Rows from block 7 of the encoder, named by matrix and row number. Rows with one number belong to one attention dimension. Each number is 500 + 40 x the weight over its row's rms, rounded and kept within 0 to 999. All counts start at 0. Numbers have three digits each. After the name is the row's rms in percent of the matrix's.
# v: attention value (encoder.blocks.7.attn.v.weight, 192x192), inputs 0-63
# proj: attention output (encoder.blocks.7.attn.proj.weight, 192x192, transposed), outputs 0-63
v.53 021:518486496498484492669421500511529491530497490500542499423560505474514513498386498497495502500547507541555464493513501482500509503498480484499505507509497497470478491505499500518497468453515530
proj.53 017:498629489478508502452500500568500483494500483477500495500494500500488493500516500500487521503467500502549502510496571523500566480500505508505500492500502500500340500572500505491500500431492345
v.54 006:487493506496500550415659458500506497500542483506501499502535513500484500497418504500488501512468500497421500500588444515500489511500529500500509500497500541311501478494505465491500425472521508
proj.54 008:500525482500501500421500496484500566500500500506500497500500500500497544500468500500498503689630500498500500500360500452500500500500500500500500453500500500500568500500500502534500500191494500
v.55 050:498496498500485506543447523549470505500425519454506496499792415511523502498487509511494420515468467466528547501521501507499504417502419503495499513533483467502500504496504499500502515507498496
proj.55 076:499511502511487477500503472500503563500500501449501498500032496492521491487510501500518498494581499441499470500499511462500499495500500504499500471498498500500501501474500509500500524556501500
v.56 025:499513501498493500523494491530552501493526553594503499502482601415499473527595499475509506479530503398541459501508494500500461486501500466494503494493507476589496519400505500483500567568397496
proj.56 023:557498504500500500489500497604500500500500500486500500500500500500497533502502500500489525444501499504502500491501499493500504457500500500501500505500488500500421496509500457427500484478482500
v.57 015:500502521485465484515476497501499501435546526533509484499494426508441469498486499487504492498549500339478505462517503461500500517548495388509503501505492510505464501527498453510500491581389514
proj.57 017:452475540500495500409500482520500538500500506489500490570501501500539611500463500500493473499505500396315505500508500510500509499500500501500500499500497500500586492501500502497500505426538498
v.58 016:547478477508492592523493546512530462498414477493481503488575484490500492506634539536504526418550502497522441505555506499500504503485501503500486497449497501480547524496500498325519436498456503
proj.58 014:499505443475461500500500473601500494500500455500500502500500500500452443499503500500553501483550501559538480500520499495500514495501500504498500450500506500500509498500488530412500495515478501
v.59 008:468444527500493501463496392487500498503500574501523497498495510495495510484477457500491499541506500497558647492519523564500499505499491500514525469506459502530471483512512490495501494501495521
proj.59 008:499537540500501500382500519455500515500500610553500497500502500500504514500487500500493504499517500494488500500399500441500399491500500500500500500500483500500404500501500496510500448456507493
v.60 006:500496518500482533504500432525492500492479502416501500501494494500490512499430527491451499538554501363483513495433491495501502423506461547498498500495473505477518507538508504539501651514517508
proj.60 008:552520516500502500548500517504500496500500502501500500500500500500500451500495500500576506498313500508512500500661500436500459558500500500500500498500500500500494500500500505462500503501475500
v.61 016:431514542494492519503556517486465504500503513476499499500477494502499501500457496498510501511491501502510486500526501514499498500501609488500517473483507525459491500486501497497500496504362520
proj.61 013:477464497500509500441500551483500309500500510744500495500501500500532538501493500500496504509615500512521500495504495613500511532489500498500500500500499500500498500501500490510500469478520500
v.62 011:499506452506498543572500286528492510505506488488466503472480500500541485491428501505509595493479500575502464489422502500500500506515509500519519505500497507451501496500497500480499528504519494
proj.62 010:496501471465523500528500556689500504500500500540500500531499500500489500500467500500495487552511500558626500500602501429500500499500500502500500486501499500500510500483500521314500503460620500
v.63 015:517494508525492516498454350523505490482493556502563522504516524482513518509808474499496526477500499509540496491441516492499526514500490509526500496494506499534498519501501499387500502504528517
proj.63 011:537516492498500500498500498473500499500500473479500489500500500500278461497471500500458501496535500453456500500462500300500490500500500508500500541500500500500458500499500487497500480404522500
v.64 089:472578576499508509645494510524505500512519573509565505508523507494525505512390499514494446493509503522526505450401498505500491515506509509443494497511543499625501497383503513500499516491495599
proj.64 083:511491477490505500458483508476494519546500527482501498500503500500487579513484516500498586540508510497500494499499504504500507500505500512501508500497484501500519514501500570477501610470460483
v.65 078:499490491485470425384499599378537502498477474506499496498535344498489425513600540514505532514406489460515537502502494497500502500507490509509530513486490482508486516510504493509500581522542492
proj.65 071:610473500510462500402507428542506560530500505523500509500491534500562475515519495482524398482643547533508452493421505468500500483506499493491498495506502500498491499522512500451497403578515503
v.66 103:599387515491513462432486553527483464497481501360494504499402578508491383593423499451494485391556500501516508478544485503502542523471549500495495457460449502474501502509490509478501518572501581
proj.66 110:506477488500500473528544494503482420493495508631500500515449491502461561497563483503458500457507488513503615492505500566498483487492521487523500498472462501500374526507500549445505421604507509
v.67 091:530534514479548515530475489519508482491512469494507501494480519501431492552617477501498488483520513500509504497510493554503462519464490500496500506505505465540500505502502464530500495501538502
proj.67 079:519500505549496485544501504450499508419499485514501579502506500501448528500381496569476458496525459520546487506487458441500497515500508568514544441499502502489500480503469431616502461434551500
v.68 079:444538492505493527495530460493479510494502509439497500532501664453503512505727501506595527401521493469487589506493500564500517486493523510502451524496495509496509499516511499482501501489506497
proj.68 087:450451513515492500475503468441498544499501499443495499500503499500527480494457495487504502443495500501501509495476506492500497492503501494500498477497512500500490485453501445537485460421465494
v.69 243:524576501503500496525549846506496503508581503610504502508488575496493489494412508524503500506546497501496528504482500475506502446498504498500495500513504499549506520496500482488499471500536502
proj.69 293:500502504515501491764502834500498517509500501499498491499500500501498502497503500499492489505414499504511514492471498536500489502501505500506507499500493500504505508501497506497500417502560498
v.70 053:487423507499537490516497524507505496493507498486520391500435505500456416491535450501510552489450488499500514494495511378500481584460550477497491563507503491501505500497493501509500550501581385
proj.70 056:517487492468507436496500536503496504495499486539501505500504500499509533458482486500475499505467491500578502528493473420499535485500501500483522505500503484507506498543500487494500448511519500
v.71 183:464595542503496501475691770466497506504496460507473494502463507509489506506510504498515491492497500498523523502506455483500498500500499508487498505487500500415543491476503495501502503503508492
proj.71 183:520558500501485519497500485495510496504498495542500499480487499499496583493528500502471496499484502537506496494497500497501487470491504500506497501506500500500487496482506499516500479499461499
v.72 264:471439498500498477494499425876502482486501468496515495503502594498588519497527527456456519497483501509501505501505485483505501496501493484508521499456501497520487500475498495497499506501504505
proj.72 249:454499520512501510457504458185499518508492515461487500491504501503499469522537500500489464501483491487503499500519496556500495505491499509500508502489502517500549500519502474506500558501554501
v.73 084:512546508501519506650500493488478458494494535542500523489357527507507566522555554500498413492566497490482429466500497503503514530567548568501415415488478505493503509535495492481529516402508555
proj.73 085:492499544478497497480463514499502503504500440518492509493490496499509570512488498523490549500507515506508504489534500478501493458475502499504489474498511525501450506463497473483500545513229497
v.74 120:482472508501502489514527474500489507635501554501495512480460529500441483555480420494513408560539500498509516512390556629503504512508511561483453542452517500503499505525483505494498499501490553
proj.74 096:493525480499520499487501532514515457508502545507499475495488499492473508525572497502445506461543502500440452453550528463501504508499499506504484493498500496491501533506499460516483408542330509
v.75 069:472525511501551532503448514479532507545514506499557509498505625507477617511534501517507517491449498502500565516494510571498514490497530465498492522485492513562519548489500514475511468503566536
proj.75 063:474554490494463500499499573514448466503500444523486502500506521503497497508496503503509573545500500542406503494500561661500499477500506494507495535499496502500457503496500516501501369450660500
v.76 114:514538524492488392394493477513584519500524451503499510501533467493575513510511524505507517501499481562509549504525479487515514474504475501508545496514504503504504511500501491493494501508524464
proj.76 093:484607450500523501502530455441497505548503461461515501498497509509518474500591500484516503457469499485494473532497507505500505492506497506558500491504501426486505499557529560442499410610654502
v.77 222:506490460526531503487457501529483506509494498487497509488530506500529594497591413502512514493508505483505402501516538466501592486501528494501513487488489511502500504497502499508503503490499484
proj.77 247:518559504513503500496513450497501390477500511456501509501498505497504453500599506504507523557489497474497493573478497449500507500490500523495524513498500503502419495475500488505500493508510504
v.78 080:502508501503500444442490572122508502562500477513525497496505529482470372503614512491529510496517497483498501503544485513501479504498470502510424507476503506467483515502496482499495553507454466
proj.78 085:542463513504511498488497489686519388475500477594498498500489500494536487500488500498486510524497509485501441478459502405500495497500489502517500456502425486500456501498500500519495388515498502
v.79 167:482505512506499468448483508505493513498514503505518505505463557514508471535505496507505501500644504493493486504509517496499500495508493544503498490516503505491500510494500526494503460500504486
proj.79 214:522461473534508501496498520553505496548502497435499499500503504495492434492645508490487530536198498464518495503501500505496529501499500496466504488501499510501558501518487500491499499502495502
v.80 300:479457500500502497498495491510498498500500545492506500495504500492504493500487503504501503498495504509490472499501501490500500508512518499499505504475510505529470509501508500502500500498499505
proj.80 295:506500511494506496495501494485503450498500502449499500489501480496501498499518500503501522534500509487502508501501500486500502496503497500506500492499507500498497482493499503500499502479501498
v.81 034:341444459485494498486495559530465506483501482500467530530500615479507519499505500497524463598524499463506506499504429504503508458580500595485497500474499484490498432524498610503501460538489476
proj.81 034:480612497508486500514500489448503501497500487509500505508492502500527470464602445450479512482530504600471502501494500498500444498506500501506500495500503496500591589489500482493500482498535499
v.82 080:443471503501501497518543459580500481460497458483439516511490498501488490503549486501467522380502503531506497467496489465501500545509538466500503509502501514492490500502503490510501508628511515
proj.82 070:465473524526520494478500500437504372508500459541500490500496491500454535499453496501538511442613470530432599495505491501500500460494500484525497504502515489500443479500512490484500492567481492
v.83 184:477504498500480508505613510356504504517495534515508531500504499512485510486316500500496493497526496474592497500542492493500503544509503546500503499463500501453532471501498500498502618458510493
proj.83 220:470478509501497501487569468572501497507500474535499520497490526507456483483581499497482500474501499500189493496483500486500490510506503502498500508462481501499542497498499508534499508445494504
v.84 077:395495494490500518413499445504545498491491458451496508474533529488486644494576493492429482518527505482503502493544441494500480511520523494484485500497481504446474511498500512495510506501502517
proj.84 075:484564507484497501501500541643530502501500502500499499517505506400500498539390490500505594494533501519544509503487483509501542495488524505496486478512507499505659499492503481534497515490554490
v.85 056:389391472490503494418495481423639494460495493469499504495530528505498483508562525551463519365514503475473499499539453545501500522531492483490500494515559493491522514420497494498501565469616507
proj.85 044:505540484499496500468500559633500471501500505455500499506495500500435524498507492486516529513526506589489500501524502478501503412495504498501500540500507551500497493542501486538500407565515500
v.86 163:502373529509495496546504501479497498473500505618524501499498502521499513486368501500500505464536510499471499503491513496506534504496510497500502441520498507503496534506499499501485481498563478
proj.86 172:591498500512497510446499447571499434448499504357522498503502500484502504561560498500455502522453502477499510496515500466500501500499493500494506494499397499494501501513503523503500348472391495
v.87 058:510491501486500482503497471496485482485502494514533508525509459479487521528790473493488491473525542522497500492504528445499496517492503554479509499493510491500558502500514492501477460459412633
proj.87 043:440419540536492499452502455598504483521500502444500510525488499576507486496396440500523417430612511538445498505650500509501459492501500485509500516500519505500461502506524488502483500558419481
v.88 049:507500490499494537503495562386500504500500503506500484527510495503540456493504384511499451348490501456515529498487468525501502481509499550503491473484512496498502502481499503499505503497496512
proj.88 040:479589506549500500452500477520487400529500464471503508494587498497494459555331500500486471362314491480461505507504501393500541497500501500479500565494446502500552502499503508542499307449456502
v.89 056:460522520485483531501582504511491513470552481636472505496501505493489667448477500446508490509509488504352519495473485387499501462485520490492501512493488436438510524497503490500515490554506500
proj.89 048:527533529487486500533500518556500612502500522497500480505505501500517570500542502482527514485513506522508516481472501498500454511490499495498499441500468496509545483500500459563500640518560500
v.90 049:499534500499490494451352474489550486498485505480424488517543499522534481473439513516457458465496512543490470493562470460502376488623499507492491404494521522500499485488525498502525497465508502
proj.90 041:607578491495555508512500548494499492499500456595457502500472501500353431480588500500496586439587500460471507486468544563500563487502500508509475505503512496500511490477500467661500547536427500
v.91 233:512638496499533496449534518158484499528490387484484499498501488509509474505633502506499535515485500499502490501501482498500500486464500505501498499484490500501505501502501494499501476482500498
proj.91 261:501522498500500495501497503730518505500501490508509498498497499500500482500390501499505493502491516508525498502462490472506497511488501499493500503459496493500516482479504503500499609482511498
v.92 198:508531509494501502501519505497500503498501468501489500510476462534500521502504498504497504483478501487490499485507489516500500496504500542500491503499513499506498496457500495500497501556490512
proj.92 175:492501479501497496506502487512500520500500493518500495500503516504506555495503505501505500529502498525489505495494499516498500508497503494504500502508511478501494498508507500471500516494493500
v.93 318:494505535500499500551583442342488492502500523503488510511478512491440508500367499500497529503583497506498511500497550513501520500499498505498492510498500500505503502511499489498500432457499491
proj.93 304:497436505483494488587504408593495488500498492489499500500496501495526490492502509502438470553474479524493505500520502492499496506500501534501503499506514487510492499499490531493496475481500498
v.94 291:498507503499498512241497796499493496502492502494500498496498501500500312463585506503502495516501500484493504502493475498500500504511500495505501497496520496501501504502498501496501500500498498
proj.94 430:481510499496500500728500645516512504492500497617500500503500500499496495494499505497504500456454499500497504510505500490499506522500499498498501502500500505500500499500500473505501545430592498
v.95 247:482477499499503467524495603246531499468502519499527496508495500501504498523502509496628544510512499431518515535492504506501523502501500522500507492489495528477502505499489504500500582597494502
proj.95 253:575497503500500507472502500727496486500501527524502498502502501496515487510468499500463497489479495472499500504488514508500508484505500502486494495500499500502501498511509507510500278504501499
v.96 078:493478507500495497496471493487504492504518522497502505492499450499498514499531501495504502540555500533507510500506499506500503473499499506517515503501510521553482472507502514498503495500475508
proj.96 074:528470497510491500467500512488501525499500484552500517506500502499501519473499494496531571493507499541503501500503501540500507495525500504503500498502516498500556490508501505488500494466502502
v.97 011:495503522488486491569492526495479500500466490485393488500485469509511481490449516519486500495505500480501504502501500479500475412525263437506512465404495563437498488487501500528505430500566483
proj.97 008:431686388501500500407500471416500481501500500574500500500500500500587558501473500500523477564488501451520500500500500452500502501500500502500500450500498500500434500487500505485500638481481500
v.98 031:421536448486500498519489509594519515500509522491470503504534476520528512492353517476500541500514494553496500483511530514500499495504500472497501510482500489515505506499503483492499532669484496
proj.98 032:505523485498516500519500541481500554500500504526500509493502500529528547511493500500645497456466500522497495490299502520500495475500500495501500457500472500500452508506500575452500500729558500
v.99 020:459493569494500508439499482549542500516486508502501472502455507459537542487543500497487495518473499511476594478496428552505495507510526512499504504498491502501477492500512497636498424504451500
proj.99 018:501505485514465500433500546477499587480500580500500500500500500500585522501509500500598321469494501497510500500454500466500496507500500490498500474500484500500424501501500513646500364330557500
v.100 019:506504489486493501499605490499485499413519501485499499495467530501478468544478518501502530485469501294500506501501473509500490497490495528500544534510476511500652505496512507491499489495501488
proj.100 019:486493488472498500509500500661496141500500501511500502500500500500500573501500500500493524330559499502532500499454500481500500559500500500493500485500501500500478500506500538510500403487466500
v.101 036:539512506504482503485502543479501486499488500495461497525901464500500475466504486472497495493502500504665519504500504551499516498500504500502485513479503504519501493500500511497500500480490522
proj.101 068:513502494497499500497500485529499445497500500523500500501068500508498501502512500500499495490507500497218500500477499489500508495500500500498500499500497500500508500504499507501500505501483501
v.102 090:499467502499498507493501527488526516500499500500508503498501500505494491498489502505489502498503489503485485508520502498501515508518485507501503497490500498499504500455485497501482503495464512
proj.102 138:492479509485500500487501483525501493503500495483500500497498532500489506500467502500505543421489503540491507520506498531500516491491500499498500506500503494500477501486492455490500475511437498
v.103 019:498456506495510508500512512486524629487516499508482490499503500512500467513523497492504474493494497389500499501504499626500500496486500504500498487546500509494500536493500501499498500500507475
proj.103 015:500506496504483500500500529491501525458500510497500502500495500500562493500517500500503499500487502513500490500486499498500501521500500502500500497500505500500505501500500551454500450608517500
v.104 021:371501503501499593501479523519500499500516509503499505501536514483510489489583498487485500512498500501474387500481505413502507501500487439491490492386504500425499498502450499500485488504518525
proj.104 016:491507507498504500439500471500500503426500502500500497500501500500498626496500500500533508516512500512477503512495496452500511508500500501500500497500500501500417503500500495494500538438473500
v.105 009:503507500504487509444500528494501500500513482499502502504543536500481495490498504503503500552551495489499535500481502459500638496668494503496501493502500559492499461508506499538500413512501510
proj.105 007:506528481500504500315500494547500445500500629536500498500500500500498492500534500500474532520467500466498500500608500695500483527500500500499500501500502500500573501499500501481500501330504500
v.106 020:507507496500501522411509518497410499478497486494499512500500455518506442499498500515466513506588500355508545502500478533501476510494538479503506550461500505556516512509499500504506518473504568
proj.106 016:649390496499505500501500497363501569500500505509500503500500500500493474500423500500533493431482497476500500500502500521500498499500497500499500523500505500500561500485500505517500579419471500
v.107 017:448482502504505497461446462484428507499484481641505487492558520469424447505468479519471446488522502499516498488569536494500517515585520494538481489516506567599486507512495518486516414495426530
proj.107 014:503489500501453500497500440480500554499500507497500500500500500500488495500486500500449499577458500464477509522487505494500504528500500500495500501500541500500586502498500480544500493498599500
v.108 016:456464503504503332478504502505498468500484495505502536505619531490481430498363462506495468494552501499500504499488510536501501508496481474500518500465503589686490482525500503494466676516551519
proj.108 015:496644582500494500477500451518500509500500493409500485505500500505494685506509500500499486511568504492486503500493498504500496529500500563500500511500500500500501474500500493352500485526577498
v.109 019:448455499496512472520512474480491453498496507476474492502473501539500524497501521472525502493477499565550493498550558521500507507487500546452510502405500492500498501493527499500499545502482466
proj.109 015:498505489500501500534500543498500225500500532503500499500497500500472472500778500481505494463501500495481499500494500409500500541500500502499503564500493500500488502447500386445500549565467500
v.110 007:494495517503497664487495498500524502489500472474497501500498481504488536511497497520539534503500503549504546500523525459500501501517507460498510411520502538527462498534497495497500260502495607
proj.110 008:513499514500502500513500514504500604500500498511500500500502500500568475500488500500501665502379500509495500500452500485500500502500500500500500507500501500500452500500500509500500512506423500
v.111 012:519512491450492499317341492501486502493556512507507500499503491504498567580376503509506486495494501517427496501417489503498503535503505529497504507514520506498500513496479511475500506394403568
proj.111 014:513499524513501500505500532499500515500500574532500498500500500500469444527484500500477473512439500503492499500500500516500494502500500498500500495500501500500662500499500495448500382486500500
v.112 008:502402477497499497485515405532518495512518471264497500500485553516500376501469501503493502514497499476497498500501479505500505505438501387500493500484501488438497504502501505503500533726474506
proj.112 007:499500498501495500466500496471500518500500483681500487500499500500494471500489500500483500500512500497502500500365500510500500502500500506500500493500499500500487500499500469494500525612533500
v.113 015:549435502491504541500526512594514500500497542501505509490475503482509425496413488488504507480479504473517462499488461507502508498541500473514501511482501507426514566539495496475501489498478504
proj.113 014:491488402500502500452500566455500615500500500633500518500493500500500503501427500500490504486500497555516496497498504511500498490500500497501500470500494500500446496496500521488500514437431500
v.115 016:498568545499492289522514450433499491530518488539526512494434552513423438519466495469516478499554500479433534462507508524500507511557481505533501517648504484509453528503500500463473519509553565
proj.115 020:470500488502509500505500574499500655494500500501500498500507500500519510500569500500500516500419502452500495499493501552500491481500500488505500498500493500500449500500492506530500471515544500
v.116 009:514491486504511757612506453438500500479575435490502496500469495499497499547547500508500503499502500489500521502527527498499500498500478497500497493513501500543505484495500500500494493449497403
proj.116 005:615589552500488500531500464496501498500500491502500499500500500500485489500519500500324531459435499494516504500528494492500500523500500505500500493500459500500522501503500463528500284391627500
v.117 026:488485536500505499483485508502461502478531504497500500475561564510493488501425497501483495508489501536501601501566473506500517491511500495503507515487519514501498498509500499498498476193467527
proj.117 025:470584475510481500514500503504498507500500513479500499451500500500531500500463500500482493478501500366501497500501502503500526500500500498503500587500446500500524499500500471596500517142485500
v.118 012:477502513517520497518648399491500489503499508497498481500508535500500511502451500507537490475498500504422495506427503502500500492491499790500499494540512492475500500500500505502498509502511507
proj.118 008:499597491554504500624500457520502505500500475502500500500498500500517500489616500500488501490527504516503499500507500402500500501500500500500500499500499500500563499500500539646500452487458500
v.119 010:499508492504499510554530492513591558500506529424501500500652540500468487498533500511450496549525508493501504498453386426500507440498440567500492496505500484473496501504501500500500487501511505
proj.119 007:534500497501500500493500443684500658500500460468500504500500500500473522500568500500601500506502500540529500500612526499500502501500500500500500503500500500500527500501500514559500490664460500
v.120 014:480406500516499529471514414504529523504506500497500496487477424502490470483613567479512548502546490502504519495489514463499514456501501502502499500503501548451499498551500494499500506510491568
proj.120 015:501459520500493500467500517556500487501500498483500498500500500500489473365471500500591502511460502534500500500510500397500520536500500499495500650500556501500555494522500536505500490526496500
v.121 018:506514491507505574495480499500491500488494378558461494498513502495500514481369514496411509500395500496585457491497429607500476514450504511570303511536495498507502502498501496513500408419481500
proj.121 023:506521501520471500513500493525497669500500511602500501500500500500502478500478500500548485503488500529362500500500520502500516502500500500498500501500500500500528502494500501532500472491501500
v.122 019:570530538531495496496496524525502467505457503502496540490520462494502413487217497497499451437574517430517552523504563471500458495502504473502503496498503533528525499464500508492500547447480521
proj.122 017:490511486516498500608500457528503523500500478570501487500501500501504642502471500500523531492509501532518504500497525483500458500500503500500500500500405500500438501500475455504500561587548491
v.123 012:557502443507503514498375615512573501500432494535495502481491522540434514499483497500380521503500470463523484500515483484500466501507488538505501508492498509678501554510542490490500437533477477
proj.123 014:499500501500500500576500531512500497500500403477500503500500500500478501530491500500560344483528500561512497500506500509500629501500498500498500488500508500500488501499500510429500441539498500
v.124 035:500466425486520582395498557528497500558477520517560499489495496506486514493456530513478503455505501456508434498544479459500495480493477515500544501502506434524532490486515466483507517609520502
proj.124 025:501481569499475500475500516451500555483500509516500498500500502500499500529463500500517492495496498501512502492489501569500505498500499491497500503500505500500461492640500453400500471571509499
v.125 030:583498492512479502490607480403495499482501441491500500498498516502477548518500502501476510499686501456498500491459507490499490500502478541506512474592497503449508500466500518500502618441340498
proj.125 022:514519468518501500527500508811503539505500477489500492495447500500553447502477500500581484438348502486496540500560496458500490512500499498474500489500500500500494489488500513478500459439575500
v.126 021:373493491501519525466466519498441503490499527507521501501523333507503530512499497500505525344393502519479498505541473498500496570501504511486501494357490508501496516509498500496499437501560512
proj.126 017:472392504487500500588500497361500499495500515505500504505500500500475518405507500500479468482597500495603497500507483476500505492500499500500500592500512500500628500498500496500500407352498500
v.127 005:546534500515509492590691524512499498497499518483581501501510441501513424525500497504497509504564506476466501519504529509501488453503500503505497499553551500424520499498499503487502633498518379
proj.127 006:506454500497491500499500476435500494500500500493500502500500500500325385500554500500592502490515500569537500500504500494500500500500500501500500554500502500500445500500500590530500501507306500
v.128 117:510482563499514426517475473503496512481521501502509506489574477502505502504657491500579446499673492503431528500448495465501495563492520500483479446484572499501522501469505514498503433509528438
proj.128 113:489501498495469509504545519437490412476500455490486605508500498477496427492510499500509533501366499538535607516493509601498494488512502509504517585433497481497502499494498492483503480481496501
v.129 074:295526517499497458640469502643479502542498502500460500474429464501496569500528483494512517480590471507505525583477508536496427507453505501514495454579507501495446503514552490492499534528491452
proj.129 065:521597497499493485425501504412499507464512558486497514500496497501517465470612503500450383501491491455500488423502501499500502506514499498497500489500511493500515474501502423508526376497486509
v.130 109:484516497501498536419492543462433518504504620498495498500471537499396515493500516530591491538507495457519482499562476503500511419513501486496481509516497503545552494504504544500492518551347488
proj.130 095:475519570557464500536499499485495489538501494482488501495496495500488609514405494541482539507452510460428499499435501491502478527502507509537500544500262493495461499498502409448491522504474499
v.131 096:492624507501501495551448463524492494500487519462415500506492512500556499501515517493493593423542499499546498507418508540494501503488501502492483425468504537515454505414500485501497511500579455
proj.131 103:503499489499522498495501529479512500520500500497499462500503503464489514499498494470481437523486493550467633474502512476502480480481496475500500505497497498502580489500499493475501465555631499
v.132 143:404624509511468451492426500424424541504488487494492627510488468505478616488518549516507515618518497517498532550523498498508492488508503510482484502468488497497502492502523499493500502501411450
proj.132 123:439503558467488499513485507476512378494500502501493499477510500510567504492492500525492524488499502603495500500510502497502500485486502502493500516496510499500495499499510490473502263486470506
v.133 069:428536536492500482504509485663483497464443633543548505522541487462470499473497493475534556446507494518491576483500527475499553530502502530488486524482506500500547503494504476497501544499613491
proj.133 062:476380494509500500509500503515495500496500523500500492509485504511525477505506500500508519510468507494529487521559466538500481554500500500514500484454520515500490529463479538526499390470506506
v.134 079:565476499506503528513521499514605524493546471516507491516495494511500505495520501514552472579592486494452542491421503500499497528491533636465471525536491501475490518502497379503509517501601484
proj.134 070:497419503565519500518504519500505544506507457420500499507516499501467519502454500500478489521518506510477504495679507474500492497500500500488447499500500502500488492499497511526493656517498500
v.135 111:494523492498524492432470713471478511499511504495504515500528490500538530619427500493517495536504504497442500515568530507496473473499473513536512500509526413482494514506500455495500506421503582
proj.135 110:576507511489495498563500486495506411500500515557504497460496497498529502488485508499533610498545502495484500496585500417500500487500500518490497512497485497500484454500518501505498480492371501
v.136 102:441490499496478444490488488530500472547501494503504512500527438503398483485427566503425516499609500520510528512520513519500504502470490447484504512500498483486497495568502498516500557512494511
proj.136 086:498579513505523501521521502559484503500498467509513509497496507500486504501511529499576531499383498466496488506494500653500490506505497503489499550501452518500502494501497508506520299512497473
v.137 124:495546500500439491728483469505477501506504585702364517536451501441508649489356511512535515504515491503465651497501544469498459447512500519501503504511531523437506488494538524490501559487484436
proj.137 125:498495484470504500564501521507492507550501516500514479500498498496507534500637505498463482496646530437518496479495501449500467499510497506505490484501484558501491464485501434499505249455454492
v.138 142:485529489491526498496392509459500488501502502510462502491507501502592568490520502492547472476319472508504432472489493494500450484499500498521502492426450504581510502462499501495493490462447423
proj.138 145:469539498487501510509500444540491496479486556482535500500499508505473490535532497513486500778551492503500519511497483383500482500500501473510500502486526501500454521499505428498495513404426501
v.139 210:492691499503502553508508542534459516483513507517501446497530506476499477498541477499499507571499488512546418498637470502503521487488495522464534527535493504530493518503500493500498531493599440
proj.139 157:497479497488506499236513469481537444623501497480496486475539490478454518497379509506491407511446495597425486511516505421500497503487499508441497477494503500495586495534501479495510488494497500
v.140 194:542505474509500516350458570493403532514433411480517498498514493524519505505488478500401504527492507506535444496499478572506523463503525500519503504451502481482502508507501524511485483508572488
proj.140 189:469490499505512488442494475551504470499500467476500512507500503513472498490482489516477476500622488528538507509444495500501465486492513502497499564501495497498499513498506539523500398501350504
v.141 112:505510492497565502490486464371502491530499482493510503500478431499632482487500541527335550493373496524497455494384509585506405522405501569501519497470496502493479498500502425522493416497498496
proj.141 083:390473456471529500486493465502508498500492528499499508498500499501524500511660499500566497559510493512506493490505486451500501521498498507490502504516507499500510540496472498497501504462520489
v.142 097:416555505507462503495477497475503489508510443495502502456518488508563415419485505515497508525682494491497506556515383502506509490512410531506502482509497496500503458504501499566493494514544469
proj.142 088:504500507434559497513500559501508508470499486530501482541501508487420521545452500447502467464443503505472513494321503598500494489457508492501497561520491501504596470502497494492515412540652491
v.143 314:451505502496491499557485269435491472502501504503500500473502460495515519427409503462539507500601500514509815484499499502501499489496495486501515500479502492441499492510509500501499647501537522
proj.143 321:505500497485508503581500612513506446494500493426502489500503502499463473502701501502389506506500498500500492500516501500499505496498504498497501506501481497501702502501500492498501387519487498
v.144 017:500482528500501501540461488522550518506552553492469491498513549516501495492466507500515499526556499499542495503479469415505547526498528480489481486498498499502404492508501494503503460532606495
proj.144 017:500445526485500500418500502430503484501500533782500503500503500500434478481471500500541463458476500546503539500533500495500503490500500483500500528500441500500596498504500537530500508493485500
v.145 014:494492500498497508598496631524515527488501527508499500492376494508506507498486451462493502520471501506686411496495498500498500499506499495500499456464545500499497499500503504500500512510524424
proj.145 009:462420537500490500462500497356500352500500508518500506500501500500489463500519500500499483479382498506480500500530500521500501497500499500500500588500493500500505500500502526454500500510381500
v.146 017:526504493507497510534512472480502456500499501524498501501428500520474495499496500496490501519426500367476490468533501494499508516498504517491500530500486503454502519476494488500500499550524496
proj.146 013:499529500499467500485500486569500445500500648510500497517500500500510349500578500500488550503556500463514507508418498580500500502500500513500500516500502501500491503499500456547500524453504500
v.147 015:547434563500521496496487492493508504510500397491503464485470399504497441437292501482501495490514500496513534497412493557500432509493547430529486467506495521476497501504476500517508499451502525
proj.147 013:570486516500500500503500507540500664500500629506500500504494500500499516500494500500421495495484500494490500496462500502500502521500500498500500532500499500500485499502500504504500435515560500
v.148 024:577547512520535492520489516352510455498475493505360504500492521504499529501450524503367487449624503540511561493496507618500487475518450481500523526505486497481504415501532500581500388451562503
proj.148 018:483544505503505500611500496512491442503500503398500500500502497500586427507461513500525560501467492401465427500580500275500522457494501499500500520498497498500511496513500390711500497437487500
v.149 019:393439509501501477518561526501532492513497498499481501491501531509503512500503502495501500507510507502507527497523491547500662499497460473507486463511503512474492481525498530500502507517570500
proj.149 018:485536511481496500507500486469500497500500477518500505500500500500496484500528500500438409491431500477535512500536502479500498494500500496501500500500500498506525495532500484541500493394479500
v.150 017:502433543502500399426508456490499488500419444505504495518496493505498545502500501504480494551362497472486537509476499556500501486562467525496497493368478486597530496483496472500506542511480507
proj.150 023:485500498500500500570500461483500507500500501492500484533500500500355488512491500500472426497568500507522496500222500530500500500500500500500500500500500500500484500500500503471500345503582500
v.151 025:537510482492507495503494512375521529429493468500524521499544495467497512509510545511481500502489499498501460479511547537499532492497500532500506490500508501504502498504500500499499494516515497
proj.151 028:432513509499498500490500466503500468500500509456500503500500500500329499500531500500495549500504500516415494499500498489500490499500500500495500517500502500500521501460500528483500538543500500